python train.py --dataset="read English sentences (LibriTTS-R)" --n_mels=64 --targets=["voice"] --activation="gelu" --head_dim=64 --qk_norm=false --parallel_block=false --dropout=0.1 --inner_norm=false --layers=10 --mixing="cutmix" --beta2=0.99 --lr=0.0045 --precondition_frequency=10 --warmup_steps=1220
Rows from block 3 of a small sound classifier, named by matrix and row number. Rows with one number belong to one neuron. Each number is 50 + 15 x the weight over its row's rms, rounded and kept within 0 to 99. All counts start at 0.
After each neuron's rows are labels from the 100 clips, of 14848, where the neuron reaches its highest value: "top examples" is what is common among them. Only what is clearly more common there than usual is listed. The data: read English sentences (LibriTTS-R). In brackets: how many of the 100.
# fc1: MLP up (model.blocks.3.mlp.fc1.weight, 320x160), inputs 80-159
# fc2: MLP down (model.blocks.3.mlp.fc2.weight, 160x320, transposed), outputs 80-159

fc1.13:54 74 40 28 55 31 40 51 48 68 64 24 44 31 56 34 70 66 49 49 17 39 38 55 85 49 24 40 86 24 51 66 49 53 43 37 70 43 48 57 32 62 56 56 85 30 55 55 34 53 66 66 35 43 32 53 63 20 39 43 46 61 46 36 46 50 50 45 73 47 54 42 40 66 65 34 51 51 53 62
fc2.13:31 48 92 45 68 46 49 49 44 46 58 53 83 43 38 55 24 26 51 38 45 56 64 62 34 29 53 44 27 62 65 65 55 67 52 48 49 55 48 46 62 56 50 60 66 54 35 55 58 36 38 42 66 53 63 69 52 66 61 32 48 25 54 20 61 57 53 53 64 38 46 65 70 64 53 49 58 46 38 50
top examples: voice: male (78)

fc1.77:42 53 68 35 91 49 51 48 18 47 27 50 53 49 37 34 67 68 56 64 27 36 26 75 62 57 52 26 58 42 49 33 68 60 42 65 24 49 54 52 48 69 55 52 21 67 65 55 03 48 46 32 42 41 32 41 44 49 36 49 37 38 60 80 52 69 47 49 42 36 61 53 51 58 53 38 62 52 56 37
fc2.77:63 56 46 24 28 62 42 21 10 65 58 76 72 46 87 67 40 41 53 53 50 61 58 44 39 76 35 60 33 24 52 67 65 33 51 52 69 47 43 36 35 28 65 57 63 53 60 34 80 55 38 54 40 51 58 19 41 69 52 36 82 51 52 49 32 50 52 33 37 48 38 48 24 46 62 48 66 63 71 76
top examples: voice: male (75)

fc1.246:29 63 41 59 66 43 54 59 35 69 47 39 57 57 45 40 36 84 51 31 40 21 18 51 46 38 54 26 83 49 43 53 63 64 61 49 38 68 22 40 73 60 49 31 49 35 46 34 64 80 38 38 68 29 34 49 80 48 44 52 39 60 47 41 36 52 65 48 51 64 56 63 55 62 33 49 51 47 58 61
fc2.246:77 49 53 46 56 57 45 41 63 44 76 44 71 33 50 72 58 26 37 45 46 64 84 42 39 63 58 59 32 63 62 58 58 26 66 49 57 46 90 59 64 76 44 40 45 42 34 45 43 55 67 73 31 83 62 76 20 55 37 36 62 39 54 27 42 55 64 68 53 40 40 65 60 41 54 60 64 67 58 52
top examples: voice: female (99)

fc1.26:64 73 25 54 57 47 49 55 48 52 49 65 26 45 30 73 44 69 55 22 24 35 53 45 36 51 68 54 21 45 62 37 10 52 73 37 49 51 43 49 48 65 64 53 34 61 26 71 54 24 08 41 58 36 63 63 44 47 69 60 60 29 29 48 60 52 46 56 61 37 86 66 59 24 15 51 59 32 23 38
fc2.26:63 68 43 33 42 72 32 42 57 46 39 63 51 42 66 21 25 63 50 62 60 54 63 56 33 41 47 38 57 59 81 60 42 20 62 27 45 67 52 52 45 72 58 69 46 45 69 21 52 38 63 32 23 33 41 51 39 76 82 53 51 43 63 48 29 53 51 45 75 73 25 45 32 60 25 38 35 61 76 68
top examples: voice: male (83)

fc1.256:73 50 57 33 46 64 51 61 59 24 64 30 06 60 53 45 52 27 65 30 59 50 50 44 86 59 54 49 26 27 50 38 68 41 51 27 51 59 45 46 76 49 56 56 44 57 23 48 42 33 44 60 71 49 44 69 78 26 70 57 34 29 43 44 53 53 41 43 31 30 45 52 26 63 51 58 22 63 50 54
fc2.256:22 49 30 45 46 31 48 36 50 50 45 33 65 53 55 36 51 78 21 47 71 52 51 55 21 44 51 52 46 38 60 51 37 53 36 57 66 23 67 42 56 36 73 69 39 80 33 47 66 38 86 24 60 61 43 55 64 39 75 53 47 60 55 45 62 40 70 50 55 56 52 65 77 32 56 41 63 50 56 76
top examples: voice: female (98)

fc1.248:42 29 66 51 55 47 09 63 37 39 70 49 50 48 37 47 60 50 44 90 51 75 46 60 44 67 36 27 83 65 63 44 29 49 50 83 76 51 47 38 37 33 39 44 43 50 69 44 79 78 34 62 33 36 56 41 38 12 59 57 51 86 28 61 54 29 36 30 55 68 44 55 46 56 59 32 46 54 63 52
fc2.248:59 50 56 68 51 54 40 43 61 66 66 45 57 46 25 50 62 58 57 48 28 48 30 58 76 41 52 62 35 60 70 59 58 46 75 32 28 58 54 57 64 40 37 56 23 30 67 54 31 55 70 30 48 50 46 50 41 56 53 37 50 22 47 60 31 49 19 58 33 50 66 44 21 59 54 67 48 74 63 12
top examples: voice: male (79)

fc1.30:69 52 57 39 81 44 25 77 54 62 31 42 70 34 21 73 60 47 40 21 31 54 76 40 65 51 43 66 47 27 27 54 27 73 33 68 18 36 15 56 47 70 75 58 29 51 34 50 66 33 48 51 43 58 57 51 45 58 46 44 61 55 64 48 55 62 59 50 54 76 60 44 56 14 45 48 49 64 32 63
fc2.30:29 54 36 82 34 45 46 39 42 63 87 64 43 50 74 51 48 50 45 70 54 39 39 57 58 22 71 26 60 37 66 56 61 26 63 55 68 36 49 71 78 48 53 33 63 58 57 47 32 66 42 47 46 71 57 61 74 66 30 51 68 52 51 62 72 43 54 69 71 31 36 79 50 75 41 78 71 37 23 25
top examples: voice: female (98)

fc1.33:58 58 42 67 49 47 41 53 44 29 52 54 69 66 63 48 43 36 49 49 37 56 35 32 52 59 53 36 73 37 44 45 38 65 56 46 47 57 67 51 22 45 61 71 53 56 63 78 54 58 55 65 27 51 52 66 63 69 15 65 56 38 63 44 45 38 09 35 53 49 59 32 33 43 37 27 74 55 48 71
fc2.33:68 53 54 36 47 51 61 33 47 39 56 54 71 57 89 52 55 46 50 56 50 30 61 41 44 31 78 35 42 28 15 33 49 53 52 64 54 62 51 47 44 45 38 40 65 68 27 37 57 61 38 42 45 42 47 69 42 53 38 37 34 60 28 63 61 34 48 77 46 42 25 65 53 69 45 74 59 61 33 21
top examples: voice: male (97)

fc1.20:38 64 41 57 57 54 63 74 46 73 61 67 51 45 57 69 54 44 43 46 53 21 51 37 55 66 23 48 62 70 57 78 46 24 60 51 28 67 52 48 25 29 46 73 53 66 50 40 64 64 50 42 35 88 37 55 44 49 60 50 55 52 15 35 19 39 34 72 53 41 57 62 47 39 59 57 71 25 41 67
fc2.20:36 17 50 74 65 55 77 26 42 31 37 68 76 53 50 43 58 66 63 44 51 28 33 48 50 39 50 52 29 65 64 76 41 46 46 59 46 36 45 16 54 17 58 51 52 32 32 65 54 65 54 30 77 25 35 50 44 58 67 50 31 44 44 33 64 45 70 32 55 41 39 69 78 51 55 51 49 59 40 43
top examples: voice: male (88)

fc1.197:75 44 34 37 65 63 38 25 53 59 50 60 70 49 54 45 42 71 41 35 54 47 47 49 50 60 77 75 65 30 56 91 34 45 51 35 48 09 56 57 47 51 54 65 62 61 51 76 43 37 50 76 57 50 50 65 81 62 53 38 57 86 55 57 31 50 38 65 71 32 36 36 42 79 50 59 26 59 50 61
fc2.197:57 46 61 73 61 25 55 64 56 66 66 47 29 53 54 51 60 46 46 69 32 41 45 39 55 14 46 50 20 52 48 19 63 54 48 64 58 55 38 90 61 31 65 45 23 68 58 25 41 47 56 50 63 42 49 53 39 24 48 54 57 24 46 57 53 30 55 66 56 51 48 31 71 23 43 81 51 41 80 43
top examples: voice: female (88)

fc1.126:53 76 28 49 67 58 50 58 74 70 34 58 58 56 65 44 44 43 57 65 45 43 40 30 44 87 84 62 34 34 41 37 35 42 58 59 66 20 66 52 20 52 52 39 42 41 59 52 45 97 50 47 54 52 48 67 64 76 74 48 55 53 62 47 56 44 83 53 36 78 41 78 64 28 29 51 65 63 63 57
fc2.126:20 70 75 53 57 46 56 62 69 24 45 62 62 57 31 21 92 44 75 52 64 55 47 42 26 65 57 62 60 35 59 61 75 32 23 29 33 51 42 40 43 40 32 44 56 43 50 80 50 38 54 61 40 41 40 60 37 51 58 32 63 59 57 51 53 44 66 67 70 62 62 45 61 79 53 67 69 42 71 40
top examples: voice: female (94)

fc1.285:39 60 35 30 59 44 56 59 44 48 76 47 55 31 60 50 38 41 28 30 00 31 31 58 46 77 39 50 39 77 59 22 17 44 68 50 53 63 32 59 52 74 52 33 65 44 48 50 50 72 47 40 50 40 42 58 35 19 37 60 50 65 39 29 49 42 20 48 54 48 48 71 47 48 28 44 46 19 32 36
fc2.285:35 46 43 42 56 61 56 37 38 59 38 33 51 41 64 59 51 61 67 59 45 37 75 31 68 26 57 43 56 72 75 51 45 44 50 41 48 43 65 67 58 47 61 67 19 58 51 46 58 40 51 35 37 40 50 35 35 64 34 50 57 36 78 19 45 48 50 43 67 29 27 49 16 73 48 41 59 59 34 62
top examples: voice: male (93)

fc1.51:43 62 65 29 24 72 59 54 63 73 43 41 49 37 46 26 59 45 85 65 50 61 59 66 77 53 35 44 53 36 75 57 68 23 52 46 52 75 87 54 27 39 52 30 15 57 54 70 57 48 27 66 67 09 44 53 44 66 60 59 53 30 56 46 29 26 45 38 73 73 57 49 34 50 48 54 49 55 33 46
fc2.51:57 52 14 57 75 55 34 69 55 63 69 57 62 78 44 68 50 65 64 57 34 60 21 36 29 62 55 57 40 60 48 34 39 79 43 47 70 36 42 49 74 62 61 48 61 59 17 65 36 40 58 36 50 39 67 53 39 64 64 18 21 43 49 33 63 31 56 62 40 71 65 58 50 31 53 47 63 57 49 39
top examples: voice: female (85)

fc1.150:28 40 56 60 14 34 43 62 21 64 60 48 52 57 25 42 66 61 64 38 24 56 48 51 61 55 52 69 46 54 54 52 35 27 33 89 56 49 74 49 49 34 57 45 46 56 68 49 71 53 60 64 65 72 31 52 61 32 31 25 56 44 29 24 41 13 40 84 44 46 51 54 66 25 47 73 45 63 40 71
fc2.150:55 35 32 44 56 53 58 62 43 59 48 39 51 48 59 38 56 75 45 44 68 44 22 71 40 52 87 62 63 41 52 43 42 72 43 61 44 29 51 45 76 74 35 24 40 38 72 54 64 55 56 36 78 51 21 45 36 47 55 64 37 76 39 53 68 53 53 45 64 68 70 62 45 54 64 50 38 18 55 49
top examples: voice: male (88)

fc1.127:44 72 45 48 23 57 41 53 42 51 64 43 48 64 40 55 64 49 58 47 68 84 42 27 38 34 56 58 24 56 70 53 63 58 48 59 60 35 73 25 62 41 51 81 74 53 42 45 49 57 70 88 70 37 82 57 37 49 72 59 59 52 74 31 80 59 46 74 47 65 68 55 57 77 46 45 46 50 38 49
fc2.127:64 36 62 47 59 41 58 46 50 53 44 49 63 39 51 65 19 36 57 22 48 36 48 52 62 61 26 52 43 58 42 40 75 46 67 56 42 41 32 53 51 56 45 54 41 69 55 52 66 51 38 23 59 67 63 48 27 29 72 40 63 71 31 40 51 62 67 62 55 46 25 60 41 57 24 41 67 81 58 76
top examples: voice: male (100)

fc1.304:50 92 45 27 29 41 31 66 49 75 39 36 51 27 59 36 47 64 42 58 50 51 51 38 46 34 60 53 51 51 49 29 63 40 61 27 45 14 52 65 50 61 68 78 63 70 62 57 50 52 31 54 35 53 55 39 53 58 39 54 60 32 52 43 36 46 56 43 50 27 66 66 62 68 21 68 56 85 57 57
fc2.304:76 40 41 31 40 48 34 39 29 24 35 45 54 65 99 50 47 35 70 75 46 30 53 42 55 42 40 59 71 75 31 60 49 58 32 54 65 58 59 67 38 49 52 51 61 35 41 46 29 63 66 23 55 40 38 16 34 53 32 53 48 55 43 42 56 43 46 71 37 53 47 29 35 19 53 49 76 32 36 41
top examples: voice: male (93)

fc1.307:59 96 34 59 49 60 17 45 77 51 46 21 41 56 36 45 72 50 47 41 54 60 81 56 21 39 54 42 61 47 56 32 54 41 47 59 72 83 54 45 37 60 48 22 43 52 69 31 28 62 43 26 42 45 38 40 47 47 46 51 33 42 46 26 36 44 45 26 63 53 50 66 33 59 63 36 36 65 41 85
fc2.307:52 30 52 51 61 81 40 51 37 56 39 60 47 52 35 51 44 82 58 73 69 33 25 67 56 58 36 27 45 80 41 30 50 71 81 57 49 33 42 45 41 47 59 56 42 26 71 29 34 46 36 62 48 32 37 47 41 57 62 35 48 36 38 53 60 45 61 46 50 29 51 72 47 37 64 57 37 50 74 26
top examples: voice: female (84)

fc1.202:44 57 50 53 53 55 48 39 19 58 40 51 60 29 30 68 41 57 69 44 36 65 54 34 61 96 48 37 39 47 51 64 48 60 53 50 35 17 49 61 61 40 68 42 74 61 48 81 80 94 71 43 45 55 46 66 40 61 48 49 60 86 46 74 67 46 39 73 50 69 53 39 57 51 59 54 57 59 49 41
fc2.202:29 47 65 62 32 59 55 65 81 49 48 56 29 68 49 62 53 52 51 53 41 45 59 67 55 35 57 64 57 60 69 43 47 42 59 65 64 50 73 46 71 54 51 58 31 55 45 22 31 68 30 62 51 48 48 45 29 44 54 41 66 23 56 34 59 60 60 72 43 44 50 56 56 26 37 44 45 14 40 41
top examples: voice: female (99)

fc1.230:68 19 77 26 46 27 37 34 48 59 68 81 39 77 20 39 42 39 42 33 48 50 44 61 51 36 56 59 62 55 44 35 55 57 35 43 39 43 37 51 28 72 46 52 29 63 70 34 77 56 42 52 62 46 55 65 57 47 45 61 66 70 67 53 54 46 61 25 37 52 50 14 71 30 55 37 44 52 61 67
fc2.230:67 34 53 68 44 64 24 54 40 46 22 24 49 36 40 48 32 54 30 61 43 37 50 43 56 65 29 51 40 57 12 55 15 59 81 22 41 36 36 35 74 47 76 58 64 52 56 42 28 44 40 41 55 53 43 56 60 73 55 41 47 50 28 47 69 58 57 62 81 31 70 70 47 64 35 38 67 41 14 14
top examples: voice: male (93)

fc1.192:39 41 59 25 24 50 41 47 61 29 37 76 46 76 59 40 51 48 48 46 59 54 57 58 65 34 45 39 49 19 62 45 34 57 74 55 65 31 51 40 43 45 50 66 51 64 57 62 56 82 31 30 33 60 32 23 34 80 54 54 79 47 25 58 27 39 65 61 45 19 37 51 37 37 40 48 43 30 69 21
fc2.192:55 48 68 27 68 65 57 63 58 58 32 40 43 45 62 42 41 53 59 47 33 57 29 61 70 81 54 74 44 54 74 39 43 61 53 38 49 13 65 55 58 66 25 53 43 63 64 59 46 37 58 33 61 60 62 53 67 66 47 25 63 57 47 77 67 74 58 43 45 68 35 43 25 47 75 68 57 19 40 37
top examples: voice: male (73)

fc1.183:56 50 62 18 38 30 54 55 46 49 51 28 52 46 41 78 56 60 56 22 12 49 38 63 59 68 51 64 48 46 41 37 49 29 78 84 49 24 91 73 57 57 18 48 36 54 31 45 58 51 50 41 20 51 57 51 47 14 46 48 68 50 57 51 44 55 67 41 81 18 66 75 53 37 22 48 41 56 43 31
fc2.183:60 62 39 57 62 74 58 58 33 48 77 70 59 33 50 48 75 60 48 60 41 46 44 69 60 62 56 70 33 47 43 42 49 53 24 26 47 73 32 19 46 36 64 61 57 57 46 50 76 48 44 22 82 48 67 68 46 42 51 41 58 69 66 66 59 61 32 78 33 88 46 37 70 57 29 60 65 53 44 67
top examples: voice: male (74)

fc1.70:50 73 35 57 38 37 71 45 93 47 35 42 50 34 58 64 77 51 48 51 60 53 34 58 40 49 48 43 58 53 57 59 74 63 51 75 61 50 14 77 63 62 55 61 62 74 67 47 69 67 65 61 69 58 35 33 49 31 37 58 46 80 42 57 61 37 24 57 89 54 52 49 42 47 71 48 45 34 60 48
fc2.70:46 42 43 23 54 45 69 22 33 46 41 41 52 61 31 25 42 32 57 33 72 58 67 46 56 47 69 49 73 35 56 63 43 39 48 36 51 48 46 60 39 49 40 44 38 29 63 51 51 55 45 47 60 43 78 58 50 73 48 83 45 47 67 36 31 59 53 48 74 72 41 26 40 63 27 42 46 70 41 96
top examples: voice: male (98)

fc1.78:31 26 72 48 44 53 51 37 16 22 28 45 67 64 69 81 41 72 28 25 58 51 60 50 49 35 24 56 51 49 32 50 63 51 65 86 70 64 27 34 71 45 46 68 75 48 62 79 64 51 26 65 52 52 67 55 55 41 55 42 73 50 52 53 54 41 55 21 31 49 30 47 32 49 43 61 59 44 39 66
fc2.78:45 38 72 61 37 43 47 70 64 76 58 26 53 41 32 44 29 34 22 67 69 80 56 43 31 59 24 61 59 43 67 51 48 61 71 49 49 53 28 45 39 28 72 39 35 46 58 47 71 65 37 73 37 35 39 82 73 41 44 42 37 45 56 45 24 44 56 59 39 46 64 41 48 53 61 40 30 62 44 58
top examples: voice: female (89)

fc1.313:45 63 78 31 49 55 58 56 36 48 44 80 65 37 40 61 31 62 66 44 30 46 45 42 37 51 62 45 29 45 26 49 41 51 88 37 55 36 33 30 60 45 63 59 71 66 45 60 55 58 57 09 22 49 56 49 59 45 54 27 41 46 35 46 51 58 41 51 36 17 69 55 50 60 46 06 70 55 70 53
fc2.313:48 35 60 61 48 54 54 42 30 62 73 38 19 65 52 49 68 44 08 74 66 77 67 31 70 87 34 32 40 60 68 41 56 55 42 57 56 63 45 54 42 74 36 53 43 56 17 41 51 23 33 69 58 47 27 46 49 63 60 48 36 43 73 58 48 38 66 51 45 58 41 43 37 38 30 56 74 48 48 62
top examples: voice: male (93)

fc1.220:59 69 43 73 50 10 46 61 27 43 44 31 87 49 56 39 55 60 34 65 61 40 66 38 55 49 34 66 65 29 55 43 73 36 67 54 36 28 59 52 87 30 37 57 21 61 51 53 44 47 60 50 48 28 64 43 43 20 37 31 47 65 53 26 65 52 65 50 55 27 65 50 51 58 59 27 79 43 78 58
fc2.220:80 53 42 37 44 56 50 43 62 39 54 75 69 53 49 37 52 70 54 51 40 82 52 56 55 44 59 36 62 40 53 57 45 71 80 47 55 49 58 44 42 41 24 71 50 13 49 72 28 40 46 65 39 55 25 44 41 61 57 46 61 43 63 62 34 51 52 38 55 15 60 55 43 58 23 67 44 58 48 18
top examples: voice: male (84)

fc1.162:42 34 24 66 57 13 53 75 46 70 71 58 58 70 57 42 79 60 76 56 28 49 66 12 45 74 49 46 58 43 62 31 57 65 48 68 43 25 45 68 45 42 36 52 44 46 72 57 63 67 73 46 24 34 50 34 51 60 57 44 48 42 43 52 44 49 60 42 59 51 38 62 37 48 85 36 49 53 57 49
fc2.162:10 39 72 52 57 65 50 82 19 37 63 67 36 49 60 53 55 39 66 56 43 42 61 32 50 59 78 48 38 69 45 36 60 50 36 24 59 52 32 35 28 55 55 16 46 31 51 32 61 54 63 45 63 41 67 32 34 50 66 52 48 50 56 44 49 29 42 51 33 47 49 33 73 56 52 47 21 27 58 57
top examples: voice: female (92)