Weights of a small sound classifier: patch size [16, 4], soap at rate 0.0045.
Rows from block 4 of a small sound classifier, named by matrix and row number. Rows with one number belong to one neuron. Each number is 128 + 24 x the weight over its row's rms, rounded and kept within 0 to 255. All counts start at 0. After the name is the row's rms in percent of the matrix's.
Before each neuron's rows are labels from the 100 clips, of 14848, where the neuron reaches its highest value: "strongest on" is what is common among them. Only what is clearly more common there than usual is listed. The data: read English sentences (LibriTTS-R).
# fc1: MLP up (model.blocks.4.mlp.fc1.weight, 320x160), inputs 0-79
# fc2: MLP down (model.blocks.4.mlp.fc2.weight, 160x320, transposed), outputs 0-79

strongest on: voice: female
fc1.271 082 [112 147 136 158 103 146 117 122 144 133 128 125 129  88 129 128 118  90 102 126  87 146 146 155 112 118 112 122 149 162 158 136 143 172 108 139 121 106 109 179 138 104 156 117 130  85  88  92 151 132 104 137 132 137  65 160 138  73 176 156 120 122 140 139 129 142 134  89 120 128 113 118 168 129  84  94 118 131 190 134]
fc2.271 096 [101 119 142 111 126 122 161 159 140 117 169 103 105 109 142 144 150  79  92 155 113 153  90 133 105 127 133 138 132 148 133 112 104  91 149 148 120 132 137  74 134 117 169 124 156 134 163 105 114  81 138  90 146 101 114 124 150 129 140 125 105 176 117  99 152 100 168 116 142 174 153 134 125 139 136 146 134 121  98 149]

strongest on: voice: male
fc1.12 091 [115  95 135 119  83 177 164 148 128 111 123 114 126 101 113 130 162 143  91 120 114 103 128 132 139  98 125  71 147 146  96 114 146 145 103 159 122 128 137  97 119 118  86 129 129 141 130 159 122 124 162 120 117  89 155  96 111 142 162 105 102 116 204 142 171 142 127 119 153 112 104 117 114  98 113 144 139 128  81 165]
fc2.12 110 [141 126 158 134 151 100  91 138 160 183 145 127 132 103 134 162 118 115 140 110 161 128  74 132 156  99 124 133 175 167 157 104 128 166 109 130 104 138 100 139 100 179 117 174 107  87 171  98 132 157  83 156 151 130 100 114  92 135 141 158 133 132 137 105 140 131 128 121 161 117 155 139 175 149 129 123 111 119 132 104]

strongest on: voice: female
fc1.161 090 [153 132 135 122 133  84 151 123 100 110 145 138 158 165 156 161 137 103  98 137 190 128 106 114 151 129 130 100 133 115 129 139 172 115  95 118 145  79 147 135 140 112 158 108 124 107 147 167 122 112 128 144 112 162  98 129  98 165  89 184 168 130 144 114 162 112 160 151  89 104 113 169 116 126 115 125 144 139 155 188]
fc2.161 086 [ 99 145 142 128 174 123 120 120 159 133 110  97 167  88 119  68 117 120 140 123  99 138 144 146 127 166 110 162 127 110 130  90 104  89  99 168 136 142 176  71 132 115 144 162 126 108  94 147  99 125 109 143 146  82 160 111 169 160 137  87 110 151 149 141 133 112 147 110 119 128 118 108 134 129 156  99 135 145 113 147]

strongest on: voice: female
fc1.163 096 [147 160  92 144 128 166 145 145 154 115 181 141 109 102 140 130  98 101 105 119 135 146 152 105 144 140 150  97 108 152 141 118 135  81 142 136 153 114 132  84 162 147 141 112 110 132 131 148 113 102 136 152 134 155 152 106  98 103 112 162 159 148 115 127 131 162 117 144 137 168 159  91 125 129 184 160 140 129 115 166]
fc2.163 097 [127  72 154 123 144 149 123 132 115 101  97 134 185 149 141 129 127 140 164 131 139 132 109 142 118 133 152 157 137 118 184 145 127 128 122 131 124 150 107 124 108 151 120 127  97  95 129 137 111 116 120  84 138  98 147 130 154 138 119 121 172 112  89 134  98 110 117 130 121  85 113 115 129 143 111 110 128 159 121 113]

strongest on: voice: male
fc1.297 100 [183 123 140 128 130 174 104 124 136 149 121 160 163 121 182 124 114 132 137 151 114 123 154 152 112 148 134 116 162 149 115 135 150 121 178 135 143 141 163 138 152 164 105 149 117 125  69 138 158 107 122 114 146 154  88 163  98 157 124 125  79 103 145 163 135 138 131  88  90  96 137 143 120 135 106 161 122 108  89  66]
fc2.297 106 [152 112 146 147 170 119 100 124 135  72 145 112 147 148 145 128 163  89 130 136 122 196 128 124 136 138 160 136 129  48 154 125 138 138 155 114 146 132 127 126 112 143 172 140  84 133 149 122 111 132 153 114 144 108 167 148 138 157  89 169 172 106 151 131 134 129 153 110 115 112 104  95 153 113 129 101  95 124 107 165]

strongest on: voice: female
fc1.275 101 [142 160 158 119 112 150 168 135 117 109 112 119 169 113 124 143 111 110  93 104 135 134 106 155 154 131 153 144 142 123 111 177 133 169 135 167  95 147 111 149 135  93 116 120 131 129 178 149 133 123 131 115  67  97 152 118 136 112 148 142  99 105 136  68 105 125 156 134 137 122 121 130 137 134 125 149 151 115 130 134]
fc2.275 100 [159 156  98 136 109 168 145 129 134 149 146 128 158  68 137 116 112 122  93 133 113 124 135 156 138 122 123 141 163 116  98 117 131  93 143 131 141 137 121 132 170 153 136 146  87 122 162  92 141  66 164  93 143 106 145 128 104 128 162  85  76 142 107 147 136 149 140 122 111 122 118  98 103 141 146 122 142 172 132 153]

strongest on: voice: female
fc1.208 089 [157 138 130  91 125 150 146  91 128  92 105 169 123 141 152 135  76 111 119  93 160 129 114 108 109 151 129 132  76 153 147  96 161 184 134 156 126 121 101 138 106 125 107 172 128 111 112 105 109 114 128 147 144 121 118 141 105 163 104 141 154 139  88 101 133 120 122  96 110 166 150 127  95 103 128 154 128 149 104  81]
fc2.208 087 [145 118 118 120 139 125 171 170 103 123 100 141 138 133 163 128 126  74 124 131 122 113 180  99 156 135  93 172 121 109 143  74 151  92 148 119 133 109 129 100 134 102 140  93 133 172 121 133 138 128  90 140 152 146 138 136  99 111 145 109 150 175 170 155 110 118 129 118  92 196 133 137 117 118 151 156  96  89  83 142]

strongest on: voice: female
fc1.159 097 [133 135  99 188 163  97  82 131 102 118 134 155 131 146 127 124 132 124 124 118 133 129 143 169  70 137 132 133 106 108 140 129 176  92 147 104  95 156 128 113 123 108 153 180 125 121  74 143 138  88 104 157 143 157 100 165 122 128 129 105 159 164 154 187  71 151 129  88 134 126 103 118 163 103 114 130 120 100 109 126]
fc2.159 102 [149 103 110 144 120 167 123 155 168 105 150 174 150  95 130 147 179 126 110 139 158 125 121 115 171 112 119 120 144 126 112 138 125 171 140 108 140 128 123 123 135 136 137 114 159 103 107 167 153 137 142 127 123 101 135 116 105 145 120 109 122 123 163 108 172 164  63 145  99 127 134 105 134 149 159 155 102 105 131 120]

strongest on: voice: female
fc1.230 099 [113 124 126  64  83 125 131 181 112 125 130  97 119 147  88 154 140 148 114 114 160 105 116 148 117 117 146 108  99 122 142 173 111 127 107 147 161 118 120 167 142 128 130  95 100 102 162 158 111  92 111 142 115 102 136  88 108 109 149 125 117 132 148 119 111 123  75 161 132 150 101 108 120 117 111 135 164 132 117 122]
fc2.230 100 [147 137 126 131 175 139 150 133 160 119 134 175 138 152 136 143 134  98 149 108 141 122 117 139 114 124  79 131 133 157 144 156 106 157 110 110 112 140 127 144 139 119 125 121 145 108 117 134 104 120 150 205 131 151 127 115  90 169 133 124 123  93 152 112 182 108 119 164 105 144  99 121 120 140 121 156 143 133 117 144]

strongest on: voice: female
fc1.81 103 [124 161 143 119 136 142 108 137 120 128  82  71 143  89 158 150 133 113 134 114 138 121 132 114 107 154  91 158 150 114 117 167 160 141 136 158  91 131 120  89 171 124 171 137 136 114 114  94 112 126 157 110 137 127 142  85 186 141 156 154 115 150 119 143 123 110 119 180 111 131  89 127 131 107 108 145 118 146 135 107]
fc2.81 104 [109 181 104 119 157 105  89 159  98  92 126 205 122 149 162 161 139 123 119  91 113 129 173 150 124 104 119 140 134 157 152 117 117 129 153 135 181 138  99 139 116 101 151 116 114 126 132 144 136 123 129 124 109 141 103 153 110 116 119 116 142 170 137 114 133 130 173  79 153 158 147 119 155 124 146 143  79 127 150 165]

strongest on: voice: female
fc1.79 118 [129 158  92 135  74 149 157 135 153 138 126 163 138 120 111 146 116  88  91  98 103 101 112 120 146 145 118 129 121 153 150 126 107 136 122 130 131 164 145 145 129  93 135 132 139 118 124 140 103  91  65 141 122 109 149 105 103 128 103 149 128 118 122  87 107  96 122 141 134 139 141 159 117 114  71 154 151 146 100 152]
fc2.79 103 [163 153  75 152 112 107 135  95 125 134 125 111 156 112 121 151 143 118 130 140 159 132 155 149 157  59  89 126 112 150 122 113 156  85 112 121 118 113  98  85 162 156 114 139 105 108  97 139 144 124 156  94 126 131 129 119 110 127 162 111 141 146  89 123 143 154 136  92 188 122 108 168 124 107 158 136 134 170 106 163]

strongest on: the word "said"
fc1.52 115 [158 138 146 115 116 115 116 148 141 102 166 136 138 125 138  80  80 142 135 114 107 120 154 134 101 131 136 131 104 111 127 105 175  99  94 186 145 155 131 124 166 118 147 137 123  84 138 136  95 106 133 122 121 163 114 138 155 120 118 145 172 104 106 149 130 118 133 138 153 156 142 166 161 130  75 106 123 110 111 108]
fc2.52 116 [152 123 161 135 140 119  97 108 127 125 102 124 131 108 151 135 124 129 149 104 126 116  82 122 133  90 139 119 133 132 139 196  84 126 116 172 158 131 170 138 150 108 104 120 140 179 155 111 122 150 122 141 130 114 157 102  97 103 115  68 110 101 163 156 144 160 107 135  72 143 139  83  99 109 142 115 135  96 137 111]

strongest on: voice: male
fc1.195 110 [159 139 113 112  92 161 103 136 166 145 167 103 148 150 133 121 100 133 113 162 160 181 119 124 156 120  93 145 142  91 132 143 107 112 131 132 149 104 114 101 128 132 123 155 142 128 150 113 162 143  91 135 143 109 108 142  94 103 160 161  95 122  83 130 165 144 143 108 148 163 131 149 128 126 136  93 104 140 119 125]
fc2.195 107 [129 145 131 108 140  82 122 128 101 128 176 122 157 120 101 133 150 123 129 141 119  98 170 129 136 148 114 128 118 126 120 127 148 110 146 116 108 115 139 175 137 180 125 145 112 119 111 136 111 167 135 143 127 145  98 121  87 127  93  96 150 115 128 105 113 108 100 131  96 111  76 138  48 150 144 155 154 138 128 142]

strongest on: voice: female
fc1.272 104 [134 161 199 128 153 105 119 145  94 109 155 133 142 149  96 111 134  75 125 124 193 126 122 105 103 115 135 101 124 155 148 159 117 117  73 143 133  90 150 133 164  79 147 140 109  96 103 145 112 125  99 132 123 160 153 119 113  93 144 164 135 109 111 149 113 147 100 161 120 138 113  84 110 126 118 137 143 141 112 136]
fc2.272 097 [175 106 152 173 163 122 154 100 163 143  97 123 129 118 152 163 113 170 160 135  75 106 125 135 146 114 119 121 143 131 136 127 128 157 168 179 109 149 138 118 111 163 103 130 158 146 125 115 105 132 113  99 149 142 134 106 171 137 137 125 116 174 124  89 126 133 196  95 112 135 108 128 173 127 128 153 142  89 163 126]

strongest on: voice: female
fc1.45 094 [161 153 172  93 110 116 144 137 111 179 104 114 116 162 103 149 163 114 130 139  99 144 136 101 152 156 138 118 162 115 146 155 155 114 122 150 171 151 143 116 126 116 145 112  88 110  85 140  89 154 127 185 124 114 106 137  88 146 124 139 143  81 177  89 126  96  62 116 101 151 162  89 156 138 121 142 127 114 114 127]
fc2.45 092 [108  90 168 154 116 143 100 109 144 144 138 123 151 101 120 143  98 161 126 141 142 141 163 158 151 156 126 150 124 110 152 136 104 191 154 112 104 160 115 105 140 136  92 137 155 108  83 122 168 162 129 109 106 147 130 143 129 145 131 143 139 133 124 227 124 101 149 138 130 109 131 111  97  96 133 142 132 184 160 152]

strongest on: voice: male
fc1.151 086 [142 114 135 145 126 132 170 109  99  90 150 165 146 120 148 125  82 140 143 120 108 174 147 143 136  92  96  97 138 139 107 131 124  96  99 120 105 171 140  79 133 133  77 155 159 116 130 123 118  97 149 150 166 109 134 113 114 119 118 150  93 124 107 131 118 166 104  83 114 148 150 137 107 154  82 111 123 101 128 107]
fc2.151 093 [183  88 100 151 177 180 130 111 118 115 108 143 136  93 147 139 136 129 111 182 145 170 105 121 136 140 110  95  64 106 106 110 104 102 125 131 146 107 125 132 119 151 127 140 107 167 137 113 132 121 189 130 140 150 103  85 158 128 140 129 130 131 112 168 161 139 145 111 113 156 151 125 104 133 137  87 131 157 105 120]